Weights of a small text-conditioned image diffusion model.
Model: 14.5M parameters, 32-pixel images, arch unet, text encoder width 256, text encoder norm rmsnorm, text encoder activation geglu, norm groupnorm, activation elu, widths [64, 64, 128, 256].
Training: muon at rate 0.0097, batches of 128.
Data: trained on photos with spoken descriptions (Open Images, Localized Narratives), 4.1 epochs.
Rows from block 5 of the text encoder, named by matrix and row number. Rows with one number belong to one attention dimension. Each number is 500 + 40 x the weight over its row's rms, rounded and kept within 0 to 999. All counts start at 0. Numbers have three digits each. After the name is the row's rms in percent of the matrix's.
# v: attention query, key and value (stacked) (text_encoder.blocks.5.attn.qkv.weight, 720x256, the v third), inputs 86-171
# proj: attention output (text_encoder.blocks.5.attn.proj.weight, 256x240, transposed), outputs 86-171
v.89 093:473483414490608453450502488555482430494506450495510495519506552498585502504560499490562492497567519480441460494545552495511512546476480517434545469500495361505506475435450421538495456530474504565494442495474492454476486502480418437485492471578498467467543452
proj.89 099:547479472462506423470518590459545532514461497521484472516513570511409477527520512474418460478483467521479513502509527495533517535534465481503537550524475558599464556591573511542442495464476454474457558508541469559514551434464537451524528525526481515494463470
v.90 098:449549512494540495447515537531491459474489473453550514546452380455579517504357473567462533441534511479522486526508499466438483505479510518472496524494488465487430440515501551558545493453465530490563492487519470529537548478448476474498472455513504601515518485
proj.90 122:481461461472521514523463485519537524506533499537479523536488571498502460460538492500498459461493488525477503430545429405530425491537503430563480447480505571469466473537443434493533503442563518523525459502593457533458466468450500499534500486450466456542517477
v.91 089:556482584501518529486518470398511522518497503534510537434500488481541540523535440519468501472482561517492539582449458472496587530499492483563502462430453477518531549509454542536530551450509449457455498513460446533492536513541527504494468452504596467526531517
proj.91 093:478562503464516525538479470529480468484499459547558554530500481474444438471437549504562531471461524427512457507552493461463563458542495511533478524528466503452384501489520535496494435499448491529461534464521486471521435486503561467527462552478466505529407468
v.92 092:530519476480503468410527490555552542436447512500446511559520540506479517531501462433480452522505476474484550471460525560506467526426532520362551496494481508517470515467532450542399495468506455394496422528490486519483480498533437472457470489550502540497536496
proj.92 088:506431518466530510508472485561464471513539543423493587442481458560489434558498486504508493538439488472491556465537592495475564459580508571507474540542556448511578507514552513494502515526454515501518486507509552467494510486573542480528502459488524528578516543
v.93 107:462533449543512490544505497551476433499401502474498456509507490483498544496538551502520544559455529499496557491438539552521472430512502532449535559486521489495604456475476411593480480574415503441506551438555528457519504519484556478439476502477513493542527512
proj.93 108:466491562482453541434508463513516533482535445517462495472480573534478523472526426520436512526481537471522448522548506486592495602473451568487544531494508519476473560455543469522432554581500486537489456556491527426551494533522492514499550465506470426481559459
v.94 101:488520424503506582558467472576493477486497481460524508500507435444551488509498554457498470552483433535491526442418595534495486475516508528479543533517517550540566552512528429576537442528454484470561492446498518549517528483549493470509475505533486490446489472
proj.94 102:502383557517463422458515485558479499511455561491460503450504535505490477506512441436471507520466519526434504496482477446522491510515512541563448479515568504515517480460599444496482527526513419446495479565563517477543483524508476521567526487459495515493572528
v.95 099:514495459486553436550501450582454460502506498416526524428490502551522512496447468471505509489505562394504464493551508509422453529495479517501468528486497507452417434550494464525539471481425494580548533453543510486454474461438571541530488559463450481534491471
proj.95 110:513511528547541455467495488492511521513576586479518445488487550503597526494486454582508441443498492590536491457553438505448450555504540524466477524535513591461544496553470479527565477508633551559541467587567453478520517504455520496492485512436493477472537521
v.96 101:493480490466469503482497557519502491474505439517507424493523489499514447507496494456525429558486595445517535515507540485447474478441538508524504497496510485485507538524481502510492518549464456431476558481484414550517509596483526489478483482540548531481504455
proj.96 104:513544558468469489475447438477521522528579480512521546557498530514513492450499514514467508475500515500413519491506481558488529599480442488504429502554501506495526468524521543460566456607506513552475507568539534524431484422451468479504481473493482484494560491
v.97 086:499483559529479483542453483471484519523419489523507512546486489499484535524437446474517528494499494530467503442441550450453478459461476546536563541510491478504575505536521486398409541527513519563460438458422507460454474431544469490474480470534433516496496487
proj.97 090:446436456480459482489495476486517444539515609473465498501458505521553507516562454496509518465480525556516435521502473519504506519440548513503445466468509544538521498433416499486522476452512531431509491558439533520498490484484489526533502575543453519500552540
v.98 092:477420533502516544489510507514521534570491471505428459420513522526451457490495519478540476483515546425524500543490570474480565456484501496495537480524524458519535568451472524441442530514494453517560520476584461590458459452530504444530484484456530449461535412
proj.98 095:487625452543496441492505473442513548520528522501561496589499483551564529461468509507453480428513441481469498543540494499523515529424426524478464454552442495533509538501506565487541475520461547466506439552467516424525509475445522493490464505531474554467483504
v.99 108:469450501545494517499587503463485513510504507490557499538536525521491557576542414504458506461509527534481535521527482507529535528525521481515503480513549441560490475488461509439526563437535523486459474421535516439485505465472472544529514563516472524497527544
proj.99 097:557565479520536506539501482468511482506502568502496453480482473510495450464494584497544491495508410470586468436490504476501478459535462505517506446516465463517468388481542528588449491488511495507497567502523507578557488527512481502427539504452453451533438495
v.100 090:474492450497462464531498488490462431525490517482477533580435513483574568510479451452521497511532562520499500481428622501540483457469551455548477545484519540434526456480511445443541506539464473478499531487454529516483544507463472490471525448522479544551512531
proj.100 086:445492519467508488460461462548497551449510500497494503456489469486553491455538423492469524481407542541446504456530424531500478520471473522487570530485525588521561559484435486564479548490433542472495512574544443570533431492534572463498492580529457498487486452
v.101 127:506492479460475551396528473432481468505455447489473484550491505535497490518610538487606529535522532464520535488571489510607468510527525523555472509465582454509500432536591548573528536551473551472557512487507484465479538442445509523541507424475538563446533472
proj.101 125:529501462435537460460509478507511527468574465511503443492556473537515517480503525481479490423516449479541497533481474493507522507557498476536544497496460507478481507509502529514461414559466409536525522558546514535567526550512508419470470529469491485615461447
v.102 112:513543567477498479516514535437511457552505510543560576601471518430495502464507511504444518490518507591543499466489468500457618512432507475517508441494453543548494451446480515414482484431479479486468524456467588528513511441491531513509467537465441473475446507
proj.102 106:448497485488496466517450532533514419530484517475451490465432535508538522562483475559553483511528506505473458464484536454489437497489501505461441526454527496489460543495537409558542463458511543465546502478438526507499516495514439567441517485550488483497546456
v.103 083:498456495526508435488484495483430478563534531492497478480551494508539510459462488434610517484546484518497501469515566549494523451557501489534439563504579451547531474481569480555524475527485534555490471535540525466473532506529526429519542487456492489515474515
proj.103 083:506530514533459513467470514490569508497468480484488450507547487528493477475520569527452531461467465552443406526449529556512526476434479441567538499492498525523464500520499617568464499475486474452521518443524511552527493524499518476455518502525504452471476470
v.104 121:449530417527454524534542514517547449456532519490491476561471527499512498587555568480500513602490490554501506497517499503588444509511483479576534489473538460491507403487538523546529533506466515427497514513553550528521509542472474594566536508465465477497559474
proj.104 115:585533484441523473409494535480540532459579423470524453485504486531500488453513512521499504402476552404501558492507424493480479511534492491489469511534517511496488494530497474510486484455403518579488587503566518527538504530493498442488473491411529510494408507
v.105 112:544525453499525446475462534503481501457533479507478448481500487511512520503559595501464511461502502476505386524557499486496496510516511512520462484506479511510431450487567529618501453532508499478527570553457539509566488591466498561526628494491496523489499499
proj.105 102:541509483486534551501526494452492527485519504514478466425513471467428454477472524472459445494548476455478568491476490521492543481508424510506523512573556414440480456533535505472510528470488430525437483455504458533464540484503489386521413501483559502485452474
v.106 091:529459547493532482489510499432500477547453482490557457585535549420417470489517565463515470488499545515504457474498526457547507522570487521601504448501535469532409473486520524441523511470553549455480517474491566470582505523539483507475475474479465498436466535
proj.106 093:461561508535467562473488466430595519529481531472454444476431487561542533529516463532525470389531491495509491533476523554518456446558503509476463525536456492547459490437583545526467501551501443516523442490422586512503512465471460505473486509507433472529536429
v.107 123:459477478519483458446548477460376568434464468501521603437469493556557438509494452486473530523488498468545490540513463512455499537413499527439463462485451492451540516511484517555453500510484475548515463512480433459506486502510503515491512468545505533507554479
proj.107 114:504560504483584467570409496556429489494489477546533507454537567498463482463500547504437533474497505535479462423505460434519500546534557487503541492465500523520567508597485471481490485531508533476511522401566465551570475525546540454517491452401561435529486466
v.108 105:488456528455464544517553480427424548495535457455537512555478489485529528492511471507437549524493591516492503549510502515544519593449519456574449536487489488493545465472482514436565502480579483567505498482516517513468494457425500554532506436493486504582525540
proj.108 112:508512510517509481407488460510528506525575509524506584484559492584461498446432452504509473548538515508571501432479449496542511509488510473519536517444502452488525494450540513489514516489522490522533528549501450518489485496510508477500486560488506498551503440
v.109 112:515494516505521521511423528491467524482509531521524571449434422555607444471459460497431496564577524539492512501415469521391524498422437505393537545530389516502536544504448460482446512480470475535459481554465486503509419434479495557494460468535500519524541531
proj.109 105:433469522492565478577482501549487478532452483539512545474459518476524514518440497494512509598460497534486466494559480461483471513455528469430429448429587527491550549475472453481539524448582609475515485488446444530464467502480549487456509483507528554478546503
v.110 096:538483507497543458478498535512467555540471442456445551446489460443534487409490530497493463427457487509468525564499518465456535510518558502484472426518423563474440511442501467524563523420464502531499482446432489463537471492503482519497519507480508532470507561
proj.110 094:506541513525513471603515456506480460481571452544559508518487532516464473539458566514452469548538467504525550528527497540421502488468452517483509422535484507505524477485467542503527485570545498446512469550495504494481426467488498452417456474512469554506492435
v.111 097:520496536481527488512525452411514581594555550457518504505554504444446526473503494538477509429480439520528493477510464521569504549579499509606485469476542490519455462475527567522483514529577493538544480467529489452559545466490445521515440509499497453578457485
proj.111 090:408494533546500551414529450456531464470455502535455459482523505537479545514471480488521488392445534498543440475526596474469511492577475539451513548493466480472509527436517483522491505521497457427463486503452510490436460548537504543464537566539522477514512522
v.112 115:483461504495545496549465513512470528508550510471546486407536564409454573462420484529503562480420460506465435486517483523456508592513468478494514471512524475481534536451493453511583522454560444566458513493564435499449523551526548439542453545500552514592404493
proj.112 116:504484506597422534465525510446489419458533506563425503514514515481480475506483501488440457521540524496463540512482500489506516532530453485509492551471542449506515451494517498455545552486489589456526499484524492503520464473496476558485519476510462439475566565
v.113 103:470526427492541483464535465528425490408590522525526525512435541514568557512548557522510492590535535416512498469514504548541428510494462467499582527497549465433507434493512478607529492558462513515481487516527489492500546533495487524465457469454513453528502547
proj.113 094:539446540477466527494466584471506561476437485491483446452540483461478484548535497434473568526439532556594502497465458517421482452502472468482507559579516530546531520565515448458453481462487470512559551507505503558494497502523532430548530519412475429532446491
v.114 103:499535497415493500468491535491436536431476489584529569420509511435551500501434542522545528522495477494481526448507496520461458516435496529467534440482516486491556429535452448493516517540463478518482476526518433500485511529500531449464452569540578478484508470
proj.114 104:535495507533471504494460494532463486493485503498439421488518544510468494544523489508477480477492515580505488501495468444449500558505467445453511555526459561447545553498495528448466485475520527518519440455525456528511465566494470503506577521478508400506484492
v.115 116:492518494537435501433497548446579496496515515548501478527499517509463533551536574459529504502461502481501545509552502513538558481500474461545521463495514479580492434475490595497530504445481512481496495479517532509465468539510540508583495565504506474502467479
proj.115 104:565516446525510499461521477564492521540460498456485452477575534541522492485448531544540480491543555488532501487461470425572460486552560413481478474477461509461452461496584492567446441521509519539587567499571530449516481570579481514467571501410513497507472537
v.116 103:442484569509500398509459490487561569544416574499489437466540577546397478533530477522530476453446515485545438556527523513508574476546533553411519453484527470574473526512533538502494478459537462469521483509459442440495465464510495514555552565532497567546566465
proj.116 094:483540415536551560575521488544539474509471504492477455586462529483529571478454467488474515486525471486490440508490510496516528518540528500521508510507410543457475464431614485531450499591481576497477515462559557487546489540529530507477468461485480477469461579
v.117 130:507488483523513524520508544526485425480526460456453508452473475580519499497524477480488472582501508455477529492505522568501501484448514531458542543517463467506515472490508575574441469522572514526550528507509437575480458478501523506555515477475566501589582488
proj.117 125:524503536431520515472518448490468550489500468517559491503498541459511508398491453473521540555494535484492550528513473490540515592440515507550450560477609532474498526515443522453561487535462507510435489439568471509480470488451485484476457444552564575512485492
v.118 098:499444521506471487506478492437493511540571555457523512533531569519523398492429502460539569535473584460437536511487492521527539571495504439480534491489494444518584471484461543467554523518546500558482453541500519559460488457519508526541475539560479542552559528
proj.118 111:484440508477475466542488455500513498438495465480502533528445482553507521377453465475447522570512544546515580515484466480542485520465538437497456497382515508470471451468495476442524456488482557478533512543558466456520520464415552478467474467488519483496557500
v.119 103:472543480505486476537534505471575450495537513518518479518515497492472516573428492448528453479463544463502573456549524589566557455561535497505517477456568444549456470494538588478489477532452530475531514496562506510439551527502528498527478610512484502483494514
proj.119 106:510470528533469545480503494526516528531444530448501416578505492534529549414577475485516545456455511523453450560527561464514498474494534442554505500539433537520419469485567484533490470494495568495517497423591493494540487522533478502492547518476483491472480560
v.120 117:527521526471497610467498540488501519523582508501533523541487513516571487446511490461560474474518593479465528472479569495497471536464521519501476490511485504508526521484418566506495437497480532512497526537528472560474458495469505487456441450481563508504525492
proj.120 117:465464538477503491495508458586489480589471460517521507516453528491506504461420506481528487626444477566532418507438518509523492557463501459449483553452478557483521564466505487529510464555485509507570496480506509519444499473461513496499534500563487500525526477
v.121 097:541478549507418487441542456528448454529537515442490527481559357475521482467478411434545469496550526465414456480464521535476543463469477521480480548529512492522502566555494503508505549505536534632510472474483477462556491525543465467461437458526474497532533520
proj.121 098:450497551543476492468444521439491502513429536490530500533469558573467479470486467489446476535476520569601484456485533592523515472424497419526533480540551508531560476468440610443494453525511430446505493495454475523447456517505414476556569498495516474496490454
v.122 117:430525455499524510442492432565575504448522538419482490472498511548540554536540510577500516509458555424454495503521472495486483507546501471417502503570521496459462479473497511518493601500496559472444485505524526499423514484491533513556504549457444516547495531
proj.122 109:563444507520511440560504507458431465430477502549523455563462505474479440468464516485454522589520453527558539481456464550524491431533447485495522475457552453531519435500574493491526513391532439493478572553545494527509440542515518500448513454419496449533432574
v.123 102:502431530516461473530456464519529541519485578483505480438545507590501503533499458531537457463507427498543519502476536523422554454474511510434537475474546476509589625487511582491446552534546453558528470481445460465421478496565520450539505565500477488513474454
proj.123 093:470566391489496538525467589459493529491449537494507501473450491493483489553492526455497533470437480541470436462478524540564526539520529511553457487491473487538512473508425448467496517411494560450469497460531510472481481491561472534537511456524469523476448572