A small text-conditioned image diffusion model, trained from scratch: activation elu, 203450 training examples.
Rows from block 11 of the denoiser, named by matrix and row number. Rows with one number belong to one attention dimension. Each number is 500 + 40 x the weight over its row's rms, rounded and kept within 0 to 999. All counts start at 0. Numbers have three digits each. After the name is the row's rms in percent of the matrix's.
# q: attention query (model.mid.1.attn.q.weight, 256x256), inputs 0-127
# k: attention key (model.mid.1.attn.k.weight, 256x256), inputs 0-127
q.84 093:414473526480460494459487466498471555474537506499479522522529462540436451480487553484503442470575484519546549494518488572479533516472404536540530546478538438472504462547530469480532555463521557464426477458476429464457501457432558501513506424511600549540530477488556519505427530505379533503546537442503422543505526493509512484503501524460583470507554486500463469547530531530516553466468
k.84 090:486474515493509512470501472487488476546517467466507447435494473482516526534500554485450548446465502503529524470611501453471513543497511457581449419419528451540451513599517520494529488470552495524482495500462419479506549483503515469521538458601523498483510454510514481492495602434520531439513535527506524548477519434510462495508484504516518592518540540486486496486510482421584503561477
q.85 088:482577491470519506557473502493559532493535533535507548558544515430604488518479518441523397510498511501476537487407506587420531464483478553505503495491467498551458522464431503526495460483525503502526482518507480522545422471477589528461486525466488520518524451541480483529544485515468443457480472540488463546480476511455503510460519495469542527443579552455441506487529539528455474485506
k.85 081:507500463443452460463496519518492459485466486483501528528509522501495473525481587482503448476468511522426502514507477516505396519511543509470435470501531465509572462526500485526599544543501492493466552460542507540483553561451496461532437509523561511498484522580466536492425523473546503544534520562474444531485464496423470515481505516453506520543485421479505507498530530494475503496461
q.86 088:506518428487471440508516466525462475432490556502498467491548501531443495463571537504460513562544515442462471599502537497562470480547560451426508511539512532505417472542474496516533484470524545493460531563526536553460548526578423554455526500507490546469480467489506574532508506531578455502554615497500542421474467502497519429557510548504473466555518517466466509466441454456512512504467
k.86 091:541497512531529518440496561478529537500501491452442487491549517505523484528462547506545533537568515447510591501399454524530453536560468471560567510432528464588601544444575492471443454482487468538471527483540560524417494561537474551522546552508476575465482475513476438482475465487480509506524462420462537519514530450423567451455527498512483528532555458498460460500501435531482420415484
q.87 089:558528520457487474449524485544437498417483554488490539571472482504493532524472523426545535528528471482496460510559485485493486519602431512597451546501480603474506508534580453460562450489549431494448504444473484512482563482395526536478475472559542496547552443482538418532545503524447523467469478508482514488500433504491524474446538551451528490514513523526527545468467481597473491526564
k.87 091:470433430544501500430444549502503416469545557514537482486473521541572537494499529468523514413455497490455568438462483501493529442450526523509485566569491557533432448531500527540448556467569518443557407488551410497493566492476453520535451528507488426554488497419534450511510571481549489517460448488541487497530485504457456483577417474499498590470480506514509486489518472493524513556493
q.88 105:588551484471524504461522482481478439499483507563502469448487465508463575484529553481523544421467507524478439509581396460537525567509463482536458499517479521468453472522477520500418467486510535510498503534461528550513445470487487499490525530511487557486495481566502454464479580513500411415526483482464451455582577493539466559502550465483527493487575564464548533470440458474530486531513
k.88 112:568529468499506468473519417551514538508456565527484563541433527576494480517461505499568428579486528490521494515462513528526499491518464568459559532547428486471463489523445439435467536470450504471477549543494466510511446562469534502479511545445459519490551531524425485456535520442471534440575507451519506503486453384536537512523512500504466473503511485471472538521489462490504486515529
q.89 095:493467468450472523426545481537452521483467537473559468460448437540430531539466479490492524530552466439552524463573531494526505399504543412516482516476505517459481485455542470518539538561458515559560506464517527465467463453522534450483497472545608519519522512459536488529450552526468433538486496450473552483537523522578593492496535526476464474467456435551505542517537540490505469544515
k.89 094:509471496466498455570478573483535453512544491524472500515484475497524522480467539499556476531473473572492602509491491430439524470509411486506408530488561497488503552461514563523485478603505485518478433523456534463511477419448412514512475469523519396454441508388489496489478512570470504543463486544504494502589527492480457468467486479530453549494582480494564534504486456514542477472550
q.90 100:514558533479484499472507499436516442446439476414449469516498548579475569501542563484487526541538515511505460488502516554497443453429566469459557491444467429512470484545472570446506591452458454560438474510432521496502562527469442492560525554506414490478488500520509541447537492484568552495503454524463523522489428459416541511519491559554539512520587494496481516522528479579490523476510
k.90 099:532470489520519553476552561478466475512529489504536520511523495522512536463579551500443494466464434434521514457465486564501543471501507463478461436531595478512482533524527509497500505551480609538548498555460479462493477489563496435565476529522472502460507498528522526483464511440478477474378535461491502535440520565513548602451459477503496505552520531538486467421475411504558615429515
q.91 101:493502505553492503538529491608548516461542561534524509511463539500552546532514495503546511518465533482463491481466479516476471464583495540453576476534553531483458564507521446487440433485551566492488545469548474571437450490489467487481496498500471496493447508483490479495494535514503504477545535526517553501505514485517501440491430470539488478505540484499491537532508487524515532511530
k.91 107:434522531532526536498437554507528564508518505462445441487533519491536500487472482452458367503579503519531497490496524509480438452524493532502549516462444485524553483398464450456471513535540447512533502515552540540444528498498447557525504539469478524560443454483553390480548476553543521545584439485486466515500482523504527484489541519564519506411446511547447526472515442525477539536462
q.92 093:399440580532552508507491578489445522553559485414506512477529560526528473500492540528466464466470488478514485508535522491537506500483530458567445534549501500605551476517500562489559458467504449547475535533547488523523519456567437463473535519554499475440463569527469513458491397556568617503455520523480508477475481545524513420474441484494418514501449445565532531470487471470452485474529
k.92 090:500547500465508527485511535493595540480498403566462509425519497419453568509545475450485597490495485448535478502497394546490526529497527509514525581504455516451466492523505522500507477421605434508433482477489506490519499473430509527447535446474499515519523548568492493489464496531529506551519473549500496524481527542514479509520463473547457409510490445489543389567486529513435422491505
q.93 110:477527501549487511436579542502570524507456551477439503494530484469484502505489442516547532573493448473493545514455533527540539461533435480489515445459498456506527495483532493507531465492503528502428455508534481448486541509513450482456552545427504491480508491561557486444512494452539503542594542490474537442487493442470505536497460462515571473435500537441453498518477506415506429465433
k.93 100:523456523514498518521450513479500481507572528513457468531524486473439482542444510442522450479475477476486555445530493540476560424453497523537466572519501528569482460469576492508440531505534511517509470605475454513457545499454533487509485418507497557479486447497468467537441514549488497490480557509544497486511532562463574418493514502457458425521536509534480482453507510528494518448479
q.94 084:540474490465536511518586529474534426537479583554474560564467540440490491548528493528580540551508554504533450538469530553439555477556512518566415444516398554499535478459472446518503453477469512483555501512442460485469449545503511569477451516510504484504557499530519532464502496454511463506462525471476544508484427484452491465539504551540482504516460507471497570464542522403503421517496
k.94 084:483485463447451462467493485527442541491499546565527463510498542508479517453499508473545542561472517501483537536478468509522454459450414461447491608529575544559492482491468490524488533525520553481487496499467585485523473463507479337472442470429541512517413484496543562481521453523463462578539523454526520478511495457503545439466529439526499443514492523495541491451516525537404448527501
q.95 087:470578508473508456541557489475469523455469388575509516564527530447493536495452447432411518516465494550516458481560480514521529493437554495542545501535432488502526507438545477512538547581487446464488496509523458533513472462506523490447426562549607561490496459484503480431450519486503460528529435460467432539558474526524553588517488504496502515481498477464517551489518510479443522482505
k.95 087:523437485480474425551546489525487484545492504542445520515557517484557472510531501509506512516511504469498561564449542455478485503498420522465501490528528528421542516493469533458494470536433519494443519509473489487527484462513531494511524446520534545587487504533434516467505497501491559439522423512521447550416523509426462568504527550466592498500505467480531536450516520498524530519586
q.96 114:529466534520488513462456473575489559513505527480440517490531493469515533492527448571494528453536516501521470526470477542543496544565453474455519484486487457489446453528558494488596550490521473506479511450560450513455530471473466525476540518453456517452541488490570555532452475506580542502456476542440553409486479508500525582503507533461535556475478503536475443512563504536438499528527
k.96 112:532462539530437520546610522503491472446502442454431464529545470566493523532455457502469500471590577526515499495461526483529496499458559470561489427502492496486493466521524517500479494498483549532478482482489497494545498457467548476495479561526500474476407517505393524498463532508521512496410587532522523437540466495488458484465457517565483547458448485529530543514481512503518506496470
q.97 096:435500481494480486534510558557520439490510435459522495495510523491462433477480584547504481573518426477475455519522497521519509502499486477529518462445486513514509496494507511462471455533518454591427477453458457470594483541476439564485532489502475494510512528564478545495504474497547495439490486460498446487542498518480572485529448523523442439517519533440505463522530460485508455534533
k.97 099:565396449425555474524527472488513476515446567467485502535538465497533594524470465475571529526465497494540585459530490490415492498529507449482386482504551506467473495527496498518540482524409522489494491464434450499414589509536446467448508499504538503539529526527519486492464541458525543446534580522510537481533463514553486534500504532458552496430533431485571465538502507464560544542458
q.98 102:535526534478500505462489449519525492486487553556443520485483439475525475447473484576510566474550487449501506537517583443525584533424542471486521504516483471507510455466482510492486533521529518454465506479478507506513425464548409433506488529511516473531472527480418525498435561495611494574526488429502477508540518501481505546502548453492468523508530450492516501440454496467456512571496
k.98 099:415453466448533474482465472460473432530507579512523518462472453499493433493541481512404521551512459502546509544480470497457500512474436532543534511560519467489496500563549468538505548474451514525527482490495532524531557492532563500491489461474562510544503440515540589493587485434494480505453423571520485523451538573479509468450475503496481488497472475459461511548455449510482502506456
q.99 097:505436466504591477452504528453453552471507553461487511461497428479578518520443379480499576464517494495516547466457532523512485449525476526515513585494463447521526513480515500521522485509479513497432455501506480518506400472484517519521554532501542512480436591443522464503544555470519599516485465513533524540488543471521507465403442485502449436400464567422488507467499558540495528512530
k.99 097:460497474521484556460504527514564468519471487567458420415562476520499524446549496507480473516507461544538537515526587488527515499559478523576488440430507471513507470402557499502510497516545507471572449563468566518541514433565477479550498477517511433510561499497516489586478544458513522564533455516498473446552459516470451504552534582499477454458584523547515474465539430497507470545534
q.100 102:471547457506506501528537501485454426492437522553501482506476530458520520520525477493499448481537522446447477468528542496472505463519522440448526520447546543464488501508468489578464504539537436536473489503473490553515445482525597537476519474538509520544469529480489550438509472484520466476521402531536467425543489497488519428515544518563488512542525449456525493455570559523537478444545
k.100 099:547577428505541494500500451471541477465527498422517456426519549495504573480522479485470485515515549439515560486542491491439510438548437506529502469549512596564479477556504537426552444483506601519479448510456480479465536488494451538514529467470525498560509504556581517548450522501506488447541504499497487545532487442454471522545394532563472500472474456458466446467568511456518487486485
q.101 116:458505556586531496532443422497500544529510421547569548514506509529483546580392510509449478462545546547433500549467517562483408502520429411475491493452526526470528510505497429485463537471510550487533496567457519530498469442527540487584456538530566514432502561509486474548523544553524502558490545500475494503527551496476474510501524506548484407458486415501549531469495495528488508476517
k.101 120:541524520558409565522462491471465488533528542473498573482490494538488472492467484518508545532567468542580460489506445399546463501443513513569487534375501505527531457539479483535408440532481460505493444501549604525506573511522484622543475521512568527524570426533571493566557447486482487459532472538458469490531490469499447491489521392467475437485511553514498517456539514505442463449512
q.102 111:582493510491505445568487485504474502447589485465442490466527493527570498512474515498561538560487484468516416564519534530473483503587479509486500453488518477493525510431459537513500473494498499489509539538452452535474464510553466523495506493498474416457467517579473471549495496491629519504487490460510501526460482486463499526444531619538480509475492509424524478500481481454520514585562
k.102 104:516506471503410488481522523544477498506466558515492546475519509538507522487474519547463584520441500550517437453463448492424511552473553464518516496532479573524520529533535403545489501545506482507488466460548541497517514470529456586505484492495482490518480480451491512459526531527515469517445553504480481496502452502581536522439456411500521517473492488493503455553519522534449582473508
q.103 093:490534515551440546469516509430504512455500474453565450509443481491495526528503535425459589560486559542497532471507517551572518442516488515474519511575466501556509476529504474493511549402463425551493541456523495483478513510504569495566479461533490544442558503493423505525525545567488472555560437509500546561513472478459553524485516484509479512461448500443484445477505525478487470454512
k.103 099:476463520539559512530498432551473446588599425490512478475509576535523495502500521482510510475516526510538498559479487461545534487454498537494471460516464502507507459484473473493420545475484516518519568447561580462521540476560448508454544480523594509477492444547566449448526480506470467497452502453530531515515568506539469536548457507524466553487609527476447512477473441538499528451520
q.104 104:499554477495536531433469419440549490510553538488416516515519534483522506457560476469528466481478564453469437460542490444489505523552542473470489477511596489460511512504461479497537512539410552419493527502476543478564571454536485467487461439561474516535544424512569447470453493572454522479530442539486526440494495511471457492558518437510539611512525524528492537506476493488538513499426
k.104 099:537494493549486528524556489469484549497451489487485490480481538529477496468519546502489558469477560384515475485469535465497474473487404541467562585489581466498516460547475544510492459459509460503434516493415511515462415451538492503521477502455477487513474584508479453489565502508441516512466443492525496485512508465493460475494497529540517432517544436495537499444517519504510449443473
q.105 103:454510440518471465533469515524477468507470427458492483490422495555512574481493514451444526492474547594493489451531487451557546475483464457511472516475519552484447460511575434490487534504556542543491489432520517529504471495472502475539471565521514483483486499425493510449482516534488452541494522554540509534550517490466446558475542503527485498514523552500497542521489478473487459497396
k.105 103:506579468460499456478517507497513540514570524529490462539461466530522409542548508500468564527425514502474513465439502538557492478520557465450454492477474488519475490481504520503505537505559513524542454501538505449484424525576525411479509480486487516544436456647544531572506477435490447457549469494463468477445492579488523452531513499432466474493504519567444503508560469529532447543431
q.106 111:514491534483494491479478527550543460508476429475604408511548573486432485498551521545511493568461516519473568529495510460557515462425470488468484486569496502562528545499480553555473551477494539509419532510571508475548496472471576484476509482505570547570515408481465507471517513522494528476491542448448493473480518520509496461524504442514525497535491485458472556526543409496472533487496
k.106 114:558499507529608474460510433489453559480488486514490460565482476457488472559539538475452533450515456549476490449421496595544488530476431429434504465523541515504495505415509560515546499593504503494466516433487516486507599538499519463395509577456459423495511530508536473551448521499509492558477458504473519528505528501541533513482580475481566495462523465503469469481537506548547490534455
q.107 107:541500478444479485578515564447480532418533503471543471538460435489499557539535483471514509546471456533533467493496439524489532452471430511546531468504483455538483458598469543429552438538530530463459513496465510469477563508478549577444523454480459514480473482490500478520522431461440553510549506401506407513536541548486471540456448486512463505490492521547466499496495459526535526534445
k.107 092:461547491533441487512551536478469543401472520508529471470483472492498446501516460509599501443382449514416471543489504499520516542529523471424522531494423497500479545504546519613494516481531493526482473520534457477472553493498513410517494511555512529475466483516503474473515472515435529563484515507480536561584525484540610506511506539497501515554462472476516518518468578554476454533550
q.108 092:551508532527513497514513563543508444445465451511504490447432515521488464474464531451480480516551480560502555469475465487468483495449513471545440555517484531451527479514503506479515431453503414480561465486510459543581494484474569463588456566550534483387567491519526510499511534484515501533511574408484554492491477461520532495565560543501542500473451537521481438427464481452552497467534
k.108 100:421548514438527498517468425500583488491451505472581474492479450511479498526552498490491536529477553522445469506528514534450448520495580512434467379493481467498509516558480477515501533488547503445507547516521517450535462567546488460458546477450509551567404518534509547485482501469523501482545570533525462470510523498519527550485476410435418522502442483509480477559512520479485450476527